config.toml
tokenizer = "word"
encoder_wave_strides = [5, 2, 2, 2, 2, 2]
text_encoder_causal = false
text_encoder_width = 192
text_encoder_head_dim = 64
text_encoder_fused_qkv = true
text_encoder_bias = "none"
init = "xavier_uniform"
momentum = 0.9
adamw_lr_other_params = 0.0026
ema_decay = 0.995
steps = 15500
batch_size = 128
Rows from block 2 of the text encoder, named by matrix and row number. Rows with one number belong to one neuron. Each number is 500 + 25 x the weight over its row's rms, rounded and kept within 0 to 999. All counts start at 0. Numbers have three digits each. After the name is the row's rms in percent of the matrix's.
# fc1: MLP up (text_encoder.blocks.2.mlp.fc1.weight, 576x192), inputs 0-191
# fc2: MLP down (text_encoder.blocks.2.mlp.fc2.weight, 192x576, transposed), outputs 0-191
fc1.378 106:463519479471499486514498485471480472498459477537472525493531466535519464455502524494549523451515529516521552527508486480510543498498485529544509504455550514502494527480487492505467488507542438477514471493521482482506480493514489491457523455507474495472534539518524487502465530541472469474488535508489540499514555481497496498512504476517513499524465471493497510489457485473494474485553520496474519509529497482531504493512504493496553449540499478467506513525506502496500512509502491522464480511490504537512483451499467554515515522479524488518440493478512484545524507484471491494
fc2.378 099:471504515507580515522520484537500496513486487435460509512511492506510484471486507501520511486513557485499513493542511478538572496476475542513522540485461498554480501478475498521483462511494479501547494500518429503483488495528502516505504502490503488513513513434531487493505481534503486505511523522505514516503508485478511492518526485517490500523496429494417508493544491515519518510511518497517592509496483487548495484546500533492495441520496491504498511550475515469459503486477482487493513522499490521464489504496505529471490527487506521510484477531524493530497500514498497512
fc1.379 089:480487503474488522551493529469465515496482519530552495524506520530471476505500483504466489458494467510523512506505539512488539489511531532517475517502528484497525482492476483480479503500529491494496479524533521481498506507515522506514538462531513458462474559502526480434500480494535500523510528537553466506532466482530509507481481497540527500488509553470484558475508465528517447502517477519476556498495517484542516473481523487482501542478491504513491531485537551501507500492504509531491452514476493491456469535533493482505498483548502474493533529477548474501496460490491512522
fc2.379 080:491487519501503497488506521547494473504519516489473484442506485500478493480466534505491481509487473465515471474500431517487480543549493479504495502474489514482515480476509501514474499525506515514515489491506443522488544474529514524499551480470490500504472479533527503514489528477483456522550494484502503494435498502542499474487516493459521511510483528532552449504494499507478514497481463520444569480491493485528487546489533472518514513542558529501498494538475486472512504506492508499491510499507507506528490506536477516506491513526504530542469436474458484468503559505504463525
fc1.380 084:533464475486536503490475500478500514510544489478479471507512500522501471507509500489530507497472515488495499497516468531469505472486522485510479491513507473523536483487546496508530476548486487483477498558472519509495539499525556497460499535454522486514506481568505491551500509520494532507488466508484522490527564475509531455438451495494502531470506443513523470463505510479483486519468542524521515511490477462502473507490524510467510496492485497486456518481502491524511529478502501458473533455516546499516489487424480504495528503484506515453479526514501509504526468467520519529
fc2.380 088:492475533507527508500504497437491494506533511512500470518453430530477522504459532501491496557505499453517496504500487524541544495523515459495533526496499487528503487488477548484482545499494536498469547484500489501520473518451529487502507486492510552493493491483506518488505496508466518492518497531489505515453458491529515496453550520489490525451505512484504484519452507509490502501452519472480462511510497498504492522417542517502470461518454525495505485483514460471477512515499515487514448489512491519509489460525519511524522503554521446505521472512521493517477524515470512509
fc1.381 094:513471536513556474481521515512500461510492513536498473481502505518506495513453508491518459505506532518499479509496517450499503472503494498531430535523521529493523493540493528463486541491509477478500545493501516511513513498474503506491527512486502502504512513485519495490534490519538544495499503497470497472513480507494526470543490496511556512455526467433518489491473488473475529496500475445514505473468486547472502491516493519508539440514505466461467512512498502486488495516515483470521540500507415506550500545521478528534494492494503547563478493494529494522502491511546516470
fc2.381 085:465478553505585460484526501514506519499519457491502466482512499504490459501468512503491471532501516532515502486530474489480519482492524537501486479474556518475510501498516533506445536543499465513498496497540500482494514444538492505523488499495507474500542587444496521486504503520518478505517499515521504496537489500519492497531506517485510538465468519489563494501509493546511571506496492510510516503521395493467511479515483516506485462491490504493521484523504528487502488502512509504511499496513472515530529476518505509529505493531496504517467466479489503465458498516494534506
fc1.382 071:483489489460478493500459493564493497525473481520482506458523514541495534512547481486477503494533526475487514488470505514514475478497497501525499518496530479506485501457511500480492474515473428517531498516472475481471482542549483449494493482499500496511496557461483495497486496527461488489546545481559451498506521496483439473472488496508554480496502457499504529482462488514492494517530563476494468501459482485516518496510489508498512518473485490530522527478482499491457503454491551541493506516508492510508504522447495522509445480482525514501527499510493517475499497468460490543
fc2.382 069:499451508522499508515483490500512529508450494511460504509531499499540518527531532538510490529474477516511522539456523475499498501552508497474534444497509496510484485497528498523505474544513468501498475473475547531505482497482496496503473497505531492487473492511472494486519496530530506547456484499480505496527465479455512574563487482493495507462538477459504529484488524520490509475504516496469502492508497508424445486517519478528506504446495466496484501534451485495492511516495539484503517525523514468530518484499518535527515502501461495512437509500503481454540506520507513442
fc1.383 066:511535498509464518503466470519484453499481528538521499506529485489533531493508540507516515475514468533536523513540519488556491505490480433504527570472480494524520515445507547528525537531526469506525499479457523533496476524534522487525520498488534501456521502446499557539487491535444492459490510528504494499522474495540485456480510472528501512460522507490500498472491479494500467469497480505494493498514490480480506505459491500523537506478507501491524526529502478482486506513546533499504540467475509506452494552487506515496499467500485480445504518484523491489525514520502517484
fc2.383 072:530508489521544536475496491555485540500472496509436481501499504526506424509468533458504522535485514481486490488507531476507483498438536445508454474509494504457517484535493521485510520551507462520470510503508466492500477499458490456499502476494492472489501457509453494516515470499508488485520518498505524483554518494486480450484502528532458470468463466533499516471473467517520462515485520524487474486493495479529563497526473495489496487527519510510502493496528506510486489512512492500537500549503486484467496486464509468515517515473499498465489488520494490496553568505503485503
fc1.384 132:551464472493483523509485480545470527496478537519457524474499522510477529470519508531456460509506499514504455491483517516476514520479496526448473476510516494479498479484499527542518516522513475501497527518548490530482544533475501467504521455509524486485483475456501512499494502508488523499523503516522519502503500509474525484559466492492418515504504488491541456539519486484504483512504521526501453546525464520482511545507523472521506497515486509465526511472469488527504478544518477509504514486530495521452537530516481486475517495464496485501483554454463540499491521461543519512
fc2.384 134:526504464514464487508506512508496516502453510499503497486535496498491514496516534535476511522485479539513491510489467496487492493479519463527542493540472490500467524506476537468486488502520522484493457520515503522504525535544495502456542489487489487508546493452492499500497508480521508492514495582503497497523504471500500495498486505494462481516536519502538513514501512514496479519499553498473514514464477494467481478457457476500535472421536487512512506526511489491411540499521535505480486448499520549558483498508477515523464498456518508449524473521464511468491482500541479506
fc1.385 094:513479485480471453488509508515476465499503511540470544514546513490482466511444533515478526504516507503524524552459523492478488436501487447503520522515509516509536551488543531506513512495537438491482508495457496473496481516491528498525506494491524493547505522464494534495523482526481465529494505478502499479518510477536495471471485487515523517457552524486488507496476485503526465500505499499497488511483477497527523504505490489500536476497509520530538534480498509511499556507532511492520504555503514490493473500518474487472505468527496462460435507451533446476525511509496527439
fc2.385 082:502504479571498557488500498552494466499516511559488467524512527498516459501506525511488448507510525476489484513509508524526500508506510440492445481509531485526502498530480489481514534516542477498510505509498496505488454481515488512499482513478531480494553425526486487478534541508486524456533492531488474514491504509514515474496460473480506482467460502535462504487518474498515413464534509473500462523529477519495531468478466526505505487522505462500497491501544466494455490531557473501516495504497473505463534508493513465489486501514509484469484530501508483498492532494500494488
fc1.386 149:513505546451586522481549490506480489466503503470496506499496506484473494502483465496515474481522484496499506495470500507547489515519550462500511500498501520499462506476495511511517519532503480508508489533514569527476447491474479518529488500524522468562513484504497516502484481519504500517543527539466490481491525490514495457512489478512488498475497492522479492532487482498500491497541510533458611500478505472536506550523475481439539500526538512521495501478472482474496489520514508497531516498517492516482524509516506505460474505462496475496516569537467505514514494509506486482
fc2.386 143:556497505481481483481492491424468512507487500449541545479509474460510483491511494491514479466524462524467485505497539511496543492481493539486510451514463495497515513515525497446501513455514468512516505496481501483495482475468503525505502542525513488510468515480497459487520519496478489486467502461488490515445471473505482521525493487501478531507526596488524508530527516485485481505499440504475468498501477494514501492488487487475466482553556495492490504458490493523495495503504488486473548482493514465511503504474547514504548490514453477507496460492487499563521510537490513492
fc1.387 135:524480490480494528497483476532495501512472515480491449475495523545510475495543470481509458520511556538506533497475499551497507508507464527531486494490493491474493504481485501531445509498520455463512521560475492536457512523446537513432487493493485510492489476498503495468514481499508488511518488544482502509498548514472512523502491495511416454501493499473519510510506526496526509513518509489522471457478464506524485489522541500491513497502493486525512514478498512468489535521505520458520449503469510508475458485559499538495496496513471495458467571473486506520497477489495529524
fc2.387 134:501527435532485501497491510518510449505510504515471545530493439480510497512492488534504463467506481504528463480478475505506521509519529501498511456488481491481463482471543523427495508524500548515482490514504465475497503519506484500499465518485487477483514545522514501493488534490517492480450498520503469513495510507465510529534505493485512472508551547485473487495550555482498487503497556496476485507520459501498501495510511516478537533464509488493515507579492486505484474492482526502502535495501476515541511519515488523456499471504486497474553403498525521512522497473486484506
fc1.388 098:466525476491503496479485517478498457440471504483461543492542483494497504472548459472477539488500465485483499521503493470497512538501545492538512461528455505472455519472473495516496496515483466514492483501507471481513512459499490494500479474538493494487508507519523527486465481470491492538482528468482513459504495497487498438507476466499520510504492484520480517568540508558493487500469463501468467522472455468492480539532495487484467466489516495528506514457521471558492531495528500506513508536524505511495492525500521506435451500517470516529465505540483500530508518482499525502
fc2.388 089:483479509473482536486439506497506510468560476544476524484530487486505485501545532500503466510506498472495504541482517513507465480435494543510513499553488487482507511488436551477529528476478470488475503513492526499477475476530492510462518482501528498498521548474524499483498454498495500513444525529492480499534514498456523486485524508545514492519436564506487557542502505470522458470458459494468449507467504490482492499493489542498488485519514514505493484503510487491519491473470484501486491483493517516487538514509462516497511489436531500507523498509494501522493459499481514493
fc1.389 124:495481515457511474530497552503480500513552507498496512512497495569508522482524500507504459488511520477502473502544491509507480494488548508511445459505527520495532499497492524504474517486513451493536484511563527466485524506482534522511522543512516499507491465543461503523474483453548492513518467539512492532483512489541548501510483451494515473515530493501484455515474493577510486508499477504517469484474485467491487465478495482507562491498463494456483552450507486483520493500492482514507471527524502513490513527540494470480500472493460502528493489483461500530505459496489498467
fc2.389 139:465418524558501476457459497558515469492469523506430498532500473513504543505495500467499499499523479491512514497504463513517512517502511505497466487512511505492503503488540519560487507529503486501478478512511512493509493494515491479503528506498507475504462530458499528505491485517493494509556495487529536507451499496506501475566537516478557488500542520495496457515497487554505484493491474510524459484521497505519519493532485469488465509511503478520506502456494537502491498521493481503499495498503512501490505493495502442481472445452466523549474465502491502486558511493503421493
fc1.390 071:473512479509470484528475478519492519523480466522535491522497506529515509517482501499502469467519488502545479508498484512516470514523477475519539508527511568500467493525479518496520487457522520504534523534518495503455481537527492497558487472529520501493524511497511486478500490485453522504471519499515476543498520486519489463512489517490523534523526491512480585472487501491523513492501506521481523476473484532507492487486482496520497497542482557465563495489480510500523507527493488487527478509514474471424525485481527460546513497517431479489479544497420472482482509511514477485
fc2.390 070:495529467500527538447510511542469468494530481440492535513446505475504507462489522477497480531528512532498470471521507487502485491514528530510464458533493512497494534499522498541447503501513510487482471506507511504491509492470522472498566507506469531477511497483528485520505489489458525497518543497529511500538490504531487530443441482501516499497538483476539487437486525523522486492486498500502507526480445498480489523579510533494488492497470493500495508537479520512499469496479535490448487451487520529497519475492486535506508548505499568483498498515510518519519494523524487508
fc1.391 117:535485496482565519491485498501498471520482481518468484518486541497508526458465517506534450496515449491498451497547521475501480497521470513516544526477550529477492469504503484510478469502504491482507503532506467508516506528500481457486481475496472456514477477494551519534512495476525469477538500535489510514522503463506470466503540479459490513495487517514475492491489548501514488503538541500475508526500472505478499499476463496499507486456467501504521495539471512539529507539531492514515503461524514532493455513465503542511497523500557508435480561494495503519500517496551455495
fc2.391 117:511508490472503459469524503448493508506513517487484529515457441494515511493508517481497478527424488528480481506511481450468496508495504526498451484485486510511514475487545461519507505522491506496470487515496474499513509564471506494531511499481507507519486477515501501490490513511502486481547488498526495506461489522484485484504474493534499507526523549512484521525461497512476472495489424510505452512483496514487502529501499485503418493495512475501507488525538498498480507477484461496484507489499511511506490505506479497567474500557513524520518544443545525440537540514517499577
fc1.392 097:480495461471537480516507507495490474470491512513515485544463529468494526498461517505528482514558518509483511484496516465457517514489461486522474483466459492455520474526499502467503498516484501520494488480490504437496486505475426468491473511551503473488487513518479530518479516495472479466554531496474504511481522492516533509477460461495468446465502517509535493495510467489512498509453492482521483509499478509480482496449479481481505536518524498504545497509438471532464518526507498493498494467536474525492528502461522495473524533470547485553462508499512540498458502493465493496
fc2.392 096:455510473554536595499483495502506514521484495513496479501509530488512564484498560492520496489497505515494503508491525510543478492510503533488501508497501496481488505501509527474506527478473492475495514479533470467517484486483503495517567508478515510482547518481519533479526498477477490500481514498495506475449466500549523476569488522538461477522494478510468514515449510468495500505471469511533468459489511505529458489502504459504486474479524487493510474546541472517471521490482476467496513517493509506444505524481504500481520544505514518556513557529532513501492477485532535508
fc1.393 114:483509495490504510528511511490469472487507491462520455517546506505527557516498501496485445500467491500465515532497503544473469494482493488491511456545494533537516516527484504514501484505488485511519498503509557534514532528495561465504500504502501448515490491540503508489470517506524515524500473522500503505528508461500525486513486512484539500465554554515479496531489516548540503470508499520491487509515510474486484485486524481500497527455518489505490512543524515527486495475509516527490475485491525510524531507516449520582567484530447465462473570522524479506473505492515487522
fc2.393 117:510481524480512554471531506481497540491490479439460489461526532514465562497521506529481508537469457490508516481530484523499465521485474465492498490514512499487517492503477477538495514536477483501520477526494562472505465479526501513487549479553484498495527492477486479488499490501476567531514510503522512493544496515531532496584559503507505536493501510577513522547511494528521462485504447520485510488505533498458498489465495475499432549515490511495502496490476498481492498493482473506498511484520476484503499489513528520544519471501507528520513490510515506485485502499506491495
fc1.394 094:470500516489468549522491475486503468506463488498509504494536495487479504540505491485553490533488458529528496468476493492517500502517499534494487503528457513509479440494542497492446536495515513497481513498521522481514491524490484551462501500442512460503510474494499517482466466498526503534515476495457456456489529521521512506520457521480502527455518503505527535523504501483538495438498540506530527510527487499479551502497533458500482548512485469515487514516457515498468513527553531502519512496471514459487505494486523530484513543518451494453485517429497477499505497512515502488
fc2.394 110:522544500487496508475517508512486496497568493485475497489492502476503442493504477513489461522491462528524499479515530510492492502521489548493476445510485489512521473493531460525510484514519479495490453512493513484502518473455513501471495475468520494497573526526457493498462555505505492481497505491514503524462500477497508470502528519489533523488494478528544547536515517477494498490518476474537534499468506483454522495472486585496498551492485504497506494485446569483506502495527521498508546509490466493579501501512516500489519474545524523488520504489490483512462486480493476537
fc1.395 087:462513565545512484551479474480516470526487489521513497497500512433540504507553510539457516527488527491491477493491515492482562522515477543524491494520530504494502537522477532463492522524502488493512469533467459501500487508497507532528501495531473481510538544461490518510520522487508481525469502522524543471500487489486498470495502502455512506510537446532539491496468511496469483491557502503505507533487518480488484490494465476499535476487486483524492478521500483450518500519519534510541519486483515491525545544469525517509541466487460459549497503538494514521512492470528484497
fc2.395 095:473492553525505484496526521481482506506501482510476486493512489499479496480536510482531461533540471506533497488514505506522504495495532500497490489488488501523495511498444519484500495498501490488490498499531513488518446538486488471504431486507497513504542526462458468505528483472476457549478509534495471496540493486488505460532544493545540519548512523506501566455569473493506518502504552535471476518524494486468538476501449544502530481523483490511501505489471527503474486468532487482517522493482495479473500490517505514465514476530576501514457477499457515492470507474474497528
fc1.396 095:502517465492518474456517444550503513487475496502478467457498551523518522471505511496531474492519454507534509516535459554478506522475519424535522437476526530493500517511530498485477470490485537489482465487498528464530494465465502513514521477513531504471502469513562521475500522483505491488507481536524475498472509497482485493512465518499492536517514454510500494524525495489508540508514529450515488461473500469485495478551497513485493457562510504513499520486496466503507507491494501495507478505481481501512477506490505486464449506541511557499473493487486479474550516536518509522
fc2.396 092:496529527503509536504511522519484499498509487475552490470442478489482500484516520554496515488516544507489483519505547462476553520485513489518543538494451501557514508501492482558464507510503473516506445499501490462486516502463475493529489504497513462469515487572506470514502473503495484473484488479508523501517510508481487462482502473562492522524448483503538494513464497554502545491506490508507467473507555506499518515504550493510497492499455505507506516489468543480495496505516449503497491516501474477484548520506479443493482480499499499497488493485511545528478553528503533463
fc1.397 132:462498550524465512466457549503506529495486479455505495499511539519514517478499532487485538517517527524508469459522515511538517491485503513510481514505542511538485501523493508481441490484511494447538500517504487521473487479499496498492442528490557535482535445504495492534477494529538487497467505542529510502543532513490475477523510487491472479523501464521493517530490467552518498506468451531491487529537503498498485509522478512455498476547504497487499479498515526485463527480505503469524477492475480462525499533504477501459540545499530514464510479504504535452463506524482471532
fc2.397 146:471505515469560513467507511489502473502543484451517517530452516493509486504509504485506507503481444504507504544487515492495492509502493471534471521548521492480496485494516505487525457487483529503503553502496514481512452519509482484507472474545531538488491493520491475490489488483510481478495510538513533505517502503497522469545510507460482472488546483488388513498469513514492507497500506498483486486488494501433489504493459503474538466498569499516511496534499571467517517514478526503514482525491492510484509508475465488517500494521548508487549524517474490500464520483518429478
fc1.398 099:475492516468472530490476537486500462505492469458512524474486459557491511499474495514506512538519517441526527511487490518490477492494497501522500499461523509507484487449521492481506506498516435480552496460547524491490535490455479493515516517491490505478483533517502514483541508524548498523504522499520550532486554482493501518473498467500517507509495488495522459472493500532499500533473459476470514471522474482495482476458475493464571474500479515461516581499511465534471507505520496511506499497467494497482474530554533516500501466519488442487492481481494524512545502501500495485
fc2.398 102:442506506511467494507493523485492487501500503557462455502519473470537516493494532447500496505519538495450453527494496509517510478500464549486474538458564489490480481525531520557541503506505502489480489514548534504497518506522491489453514489493531505501450543461489481517505516505494501468516475506493481483489512490451497516535503451532537494497486511525450414479475500543470474460490520475516492504482496501519497505538483469508460525488511515526517509483502542519482528519500490494506511493493519479475498514487543456486496492479491492497459504499499472507565511481499514525
fc1.399 104:483460414498517468495501449534496443523473533502482504479465510464467528538541497508536469485496491509483507522484538491548478513502513537520516497461552502465470528502501513464510508535539482473504482490518496459495525497471506457531513487522496530512502505475492505563542489506500510508510543480512494453507523505511510513508475500479475505436505479486519488510481515450488502501497515525551532485480516508524549516481515514494513481460546492488506518509553502512513525511512492521502508495478475526507559498461495472486516528489496465480523499485526519520538551507470484491
fc2.399 105:477519498521499468524518497516530486514490473513494504534487504508498509504459481486525502497493513541508500488509512511520534494545477488491511456462505509476554496515484477489517505522507516482486476487503507452505491497495526486502506464465509488504523535505504548518523519534440482499457509499506491531482481484480492531510486521474475455522481508472497506503513504532490517510520544490503419484496515468578492529482559512516563551455521482516484521488615512497484473522504514515509484536495499505534491510493534525465496495465509535464546513487514485526533528509496508511
fc1.400 083:536529479484496486499522524487510479468502488461454467489518520527481467446499450462486514495497491529497459530524481497512535479516482475498440479486499534460478562489488508488483558510535509517552479526548495511493512477472546534490489486494506468514493480495546544482509489537460491520483525501519466508509485515432523502486471482458463483487482497486488466508471503503494509507486480467524470495450493493480493482513505484499481480512461509442483515473494436514493524507501510447524509509503516493457477556497501527505503504493475498454503510473469487510470528492512488497
fc2.400 086:471522521561461499519509497517546482483499519465486522483492506496474474496462495490526541501487558482502479514483527485498469501491511471498540494491498482454466502507547467511499504499533500500542535526511495485498528473550483525513459501532489518475501496507559513498493525553514517533487512541458465501517546518496500464529439497504485491463496512510511511493572494488534503503508473488471460477443471491507512524518489476477507465512510476494530493497552468517508531520520549487498509507516479483498478503516515513507510491514465530485511470511444528560467530504471472469
fc1.401 079:473472516482557414532528495524476490531504461504494503486508539483500547494509527490499511498524566483496523471486481491484478533514523492498473495514481499506480512479501499504463486510512547522496519521583544482530506506503490481517505500528514518516497490524479484487456529537502529497517485534493450525492545481486526450466516478479473511540520482532529509497500508537498501503494549478537473499518486488533517499512492530524508538459462481547495508475495515502477453513523508510492476486515524518477483489487500520468450501508509511564497531489468485503511472467488449469
fc2.401 076:507490511489484520457569493451492537488531477548508522515486524489508498499502534561483459479507522508466473536494487461528483489514446523515527469488514479483502489503543484491507499449507470471492501513554517496521479506548504487492518500516485542487436492512508495488513504514542519494521486508464485502518496467486489505510524510472562524466446535489486502470498480476501483473516477506559480485530465485506516469476574496491522527450551503495481496497508513559499472494478525494470465489520518490543499510496490487474486507498482506467499453484478495488494477494525464509
fc1.402 064:468515487487496515485498473492520503576484531511497516493480516515560493538487480493504492471463473510478510468487511542463506472518522479497504519465498507520518484481499540456478541525535497497502487501498513511553516481521480496489481488511510523525485523490491477547505532488503501475460451540505509507539520509491481497537478499473448499454512512449512477510505488488479520514514499520521532496502486456518467532435517522424556572488462470481473522500492511487509509560499479482513509496527497510504526498507531510516532520479498450531518506521503488499503533456516485466
fc2.402 065:505508516491540467544495492469487487495460485522499463485542510523490535522503544487479530489555464499507525499528496487490508492499489516505544537510493546494528516487474495517441446525487449507516526494539494541511544530477492499495488473567495501518571482488479483507503523517507490485529509503468478495489516475492473488511486507526499513540542509494516501476535480490521531471521503508471441483526461490486489510527468484495476523456494524459516503461513454502499457525501513485479478524529474518467441513503466507457495503494500518534537513501459503490534525527537520481
fc1.403 106:494470513560510493525476482515482512530482504549513474465503510511478477478514457481467526495493533534526492512523454499463490471504494488512470516520530504470520479554520518447468490508493486513492498518465512508520491503480530501507479507531520515525529488506513513492478483500511491497461476469488567518517529462472471464474513530466519466478506480479536455557552479512484518521530509480532528471525479513529507513511493464474507493468507472462530486522491493472480499534543520496518491493554476566499520535501529505559492484491496479541525513534553512488504500471476495514
fc2.403 098:465510523477576533533498494521505504482467479528488441498512465509495480527516467473497502567501503502514506470511507527514532492530506485497482518531567475487499450515563507466477530509500511493491570492471554526507438527494528506505489494485510498534491523489553477512504494524482484507510490553487473507520473476499494475482504506483482503475489523512490488507514532498516598508493504491487473528446507502426521504512479491515514509496513476510485465541534500501493506502513495484487502509486501487501493503512477489496529468492485517505507534477494527515443528489496491544
fc1.404 086:515529447498474449493494515492519510494523479507509511482455492488523475502520531487549505521476504500474475476484510495450514484508514501515489492487500461500517502486482520525489508473496472484525457519511464521492545505495472530504487528517520460504500502489486470490506499503455525444484484484525498482511524505472563500456506471462467503449524525535523483513478518470521501487490480505469480511490515514489482499531475522499505516536448573517490535491504538505461523493490523490454454523490482439468487439531488518471461534488496511467449549455529518485490493522520517495
fc2.404 092:523558533470522493483504487475494492510497485477537498480537444518510461520507452496507471492510534485485512498466531538419460493521516549490489525494490506517490530489474513506467487484513507531480491531491459512495497448528490481499576569526475503514501531517505522498484504459468470517489505503503499524498524518480500531565515498533530510555497488473531472508474497526485509502509473490490447501464499494519470500489501527509519504474563501502504480497520515474496534496455520521481520480509501486524510507501506552516547509519498548513479494519504477551522513510490524474
fc1.405 102:486523477494528535510465508483490485494480462562489473501479490502513497415502468505444510521501496498504470498490514509519529466512477492523468472494520506468497487487522498454483484491551519526519520538444467490484468509519487488528511473522509496528538478495531480526459455449530504509498541531507459440536512488505481537494499492505500476507514457520446512518559509544490489492495498504525479491545558499498492502483518535479476503489522500494488534478464494501502480467533472459509497446514484507504476500547469467503505503512497491507460503475519547497484498502506534516
fc2.405 112:481509485496553534502506507478501485489456485452506465465506526490509521479512490504502525519493456472503477484487511492478475518512517476494489521511542491493497535510580514482487499528460536509511535484491490475494493534443517498488489486479483529511493503496511519499502517467439497509535490575502489509487485474488512479478557505469481531442491534512461460482477493511498504512518445492490505503442509508495496517484462505503543549544513513513487489501528472482498517512477508500474501534484511519469507496519440488483497438496483512477548488530545519474477522520499463557
fc1.406 124:560527474506480459449478491534531486510478497535474488506499499440536509516493513523486469514460467496439540497534503453505415479538426468533487524498482516484513529522528504518461487471532455503524485537519482483500537478522462478484521506499505497493479490492513513504536468508495470463495483498500514487522525487509451459514490520521516504495528536504484491506526488496535492512544487539514520530527517496502507491512517492442500488495507496489513469489488487525483483486523497490538512520480533543461474514508534474486532551507464521505496466501491471516515516511525518514
fc2.406 108:540483524544454500486527493476492488501473482517487515524498486500494521499464499484486519477441490485484471507503493487481445482504515508490476525482530501523478494509512470556542508495463545492506506494500484492515499540509512508495460477536509526499499449557501476499512499485559466497540498487497480489528499492494492500511503489481516465464550558502518505462553486518500372510507543511519479452475487506515512505524469488478481476511497484481490486434502482490482515509471515494494522468504504490497506477460498507501522547518531498540495513511521496509540502535519530504
fc1.407 066:493481505487460549494445496522519409474501516442485474520519491462542489446519469454470517498488485491507482527502500503497526503499502526458513464479529459534489523519495508497504440492479500503522482516495442487502481471480492506513515515521516498456520487510551516525493483523504508496514507473521566474501488513539528474497485515462504473532490481536525526484477511493538491494470469480503521492482459477472510523509527490501533545522519509484509473494479495446498504483522502495530516502512519503456519475508457470513521508523482531521479555502529492505469472458488542482
fc2.407 072:436473506534537503534497506470505504503472453534472467512499503506486501509504522461502492504452533501467497494530526453547483493533454500497510553501487499518488489544515497475493507490504476487493555463485480455489476486493510506496511466499507475498534493513465484526544460506487512529535513509539507518537507516436505487469521490508498518533538486506479525571509514485498479492521485505520503499467512453514488513557528479491488458504467527502473506510529533516503513494497502484481480519471523513444543511528494534492508496524462506489477431483478500552482504490521462521
fc1.408 072:499451513483459490477512522531494500543501493523512496441520506486482540520498467482447491463492532486518522492503479500493486492496498476518523532520536517513484471508465513531498510478480501474507536473529464538503547533472491514512531498517544562520543570494489507528531478487505493540502479471539497498530522505468501473549525521493515475484526508488529495472514490471546507502507489510516546512468521466463511504448502491495495497530473497505491499515523531533533490466513506531516463456530444521457526507465529532506547500472506548523502480479493506485474503471521512499
fc2.408 074:485479493509485505496515541442524515484498489498490516542514557498497490489481562494512501529474447500513537505501514478550504491501564493519477513498514501477492460504491505487497513507545496492541480524501519477504462562501492533467464477502500497490491483501501499507511457536482511483547507521519465473562424497519491512504464497510534536524501454482504529463519515529493536472487488525510469513477489503434496506531520515492533490494508494504510498482493456502487522518479492502503446490545501484486551512525491536459496498494487524492480559510449515522529529494475487472
fc1.409 093:477482481477522478521458559467462483497511472519485533505504546502527520481551478483507517533514535539513512491503496507495524460501502481502498454553526493458521487500542518528474471529507464529476532475499482505480468517531507511488506552472524488515466544497490476506511520504478500466533482466505509538538498474471545503475471548519461541491481489480489515481498474555531493490515496481504471465471481507488497510543529468528547514502454484531460501489527494551494521488498494509469504534473533500515518530526472541524493475485505447490497521474518471518524504510483481495
fc2.409 092:515484453553530533517477494534488476492507513526397521497504476494513518516508517521485495489526454477516511486483530479500488505498482483491533496479487500463523485485524490488519466524495487492492499487489507571509499500492488503532485493503501516468566480471454500500510525515547517475503506503505509497495516529500510528579515525516405493485523467485501520472495464513488490485463499532506548460471511475536490512502533451493480497481544493489495498499433479529470479477503495499510503480518481475517511486508486521518491499538530495509471491506476455468491508491526513448
fc1.410 095:512510567498475535508504475511517469479502468500494513518493488518532494523486506512481498485557466475532502485513490533513532514495531487523483492478459536484510498520501549478476457485523491483497490491501488520473469484496543502489478491435522463490484482536494529459531490473500486464522546486457510497513490520554500466503519515486477449526500528540470501480511533539499464424470502471518521514517476487466441486467478474521502515491455538475530469493508498486521509536539538515489531469479499516491486504497521504569480492490519512512472521530529509520495501521539501496
fc2.410 094:479495526503506505513507505501458516492516491532539535454523503513498464506501553512482481485507547484478522484530554494481479491520472488489491506494490487513536520478492465511533465466495456497490510534508477547483510591461515514473474469486510496498456507499498498476513514521473560509545523522504504496499489495504523563514482517528457506514508528483526542498464505467524479488476441501516472508497479518483503477547441505523514445523518471504499469496511542526491516485497493499493500482520472499518518539498493494540478474584515516491495523490504519494530512519484458519
fc1.411 118:498481501518510475502504476472483476517483488507493490485495469510508471534511565521511503526482536527455476501499544472488560481499479508499486506483480514514515489498496522449513521535523475485509487528506504513480485474498497485515513525524551493519457514474522490512530506494524455511509552511489486503512482480458471479485467496531483479525510477472504533470528544528548475490467540497508494450490501505520505510475483472478527532492513503554505544450494505497449569511509530492492508487533488448471490546548541471466502522509475450524519484510502463505508451523467478523
fc2.411 118:470494492495514483433521499536489510507493476439565525502464453480463495513490476533509483461521567510491512506501497528505449480486543486491532505517541486518513475480484509514517507459506518498529496511481520457519507471500483507512469521478498514530497526518525502488492488474466502474529510488516480507455459474468505500543462499488458533474498481511478505466518479458470502466487490522508461444531501532503531534476501524510476511509512497459502481539484481529525489470443483494495465476503504471471501487476486503499502543496528547503497498500542524505495520566533515533
fc1.412 135:477497497500488513516496504510446486505505494486474446487491475488491500499476503496516467523499492459523444477496509497519466481540453450514465540507488524505493523521530502522488502488503482488448522497504500519497488505508497436468502505508446478507510522495461516541490519579481500511525505474514559508557527512526496515509517485500466513558521511487462483446455462460472493478485512449510432466514478539491502502524516504491473488506496447526527519458500494507490497494509508511535542515507496505500547514499521490521435498492489511508505496465530502489534503526519524503
fc2.412 112:499500513543447501541489510455518531470497529519480531502518519517491456466523526542495513498465501528489513516500497473504471495473484490517524527517520498493471488530472522503496489458527477497483495532532491511515503469495498505572490517487501507538510456538498489507496489486540491527480494494486491503486476532517524531497506523536528529500553544549503490466528446467528404509513539544536513473540485490531477452467497513507523526501535488525488509474523501507518507506535479531526481534497481495526507489498515470503511538516481496519529537541452503531488501525505475521
fc1.413 080:532509515523496517517536514507495498508504494522505514492523465538499477490491533488525514468489517513485526523486496496475507488501495456509472480480475495502509519528527542507498515509466445487494548483471513519462504517462556461501499519489480520504482500476436511491509474527471509508496534541495522527514477472540490469470463433493488557535537476497513520504468458484525473481518511475520513472492505498461547501476509471523499471494524495474510522506530506551497500518478535500458525484479508574515528519439491484524504471467495480448510537488507494457530487543506496458
fc2.413 075:512430473512488523509498515504510483493525492495444492475506524518520438506523466512506451562511495505466502521472510480502423493481477482507568527450548508489501485489481454494513514524549521499534456508481482490497507516477493502522457520495512493517493483479496526515494513488497534474494498539488506511502480506507522461536500497532477498531468504508523461516527456509475477501487473513519472503535492512475519514490442537510492457529505469484471504490525512485471499494480490509487475543531492468514480509509522496535505498505540519475505489504537515496460550544489494570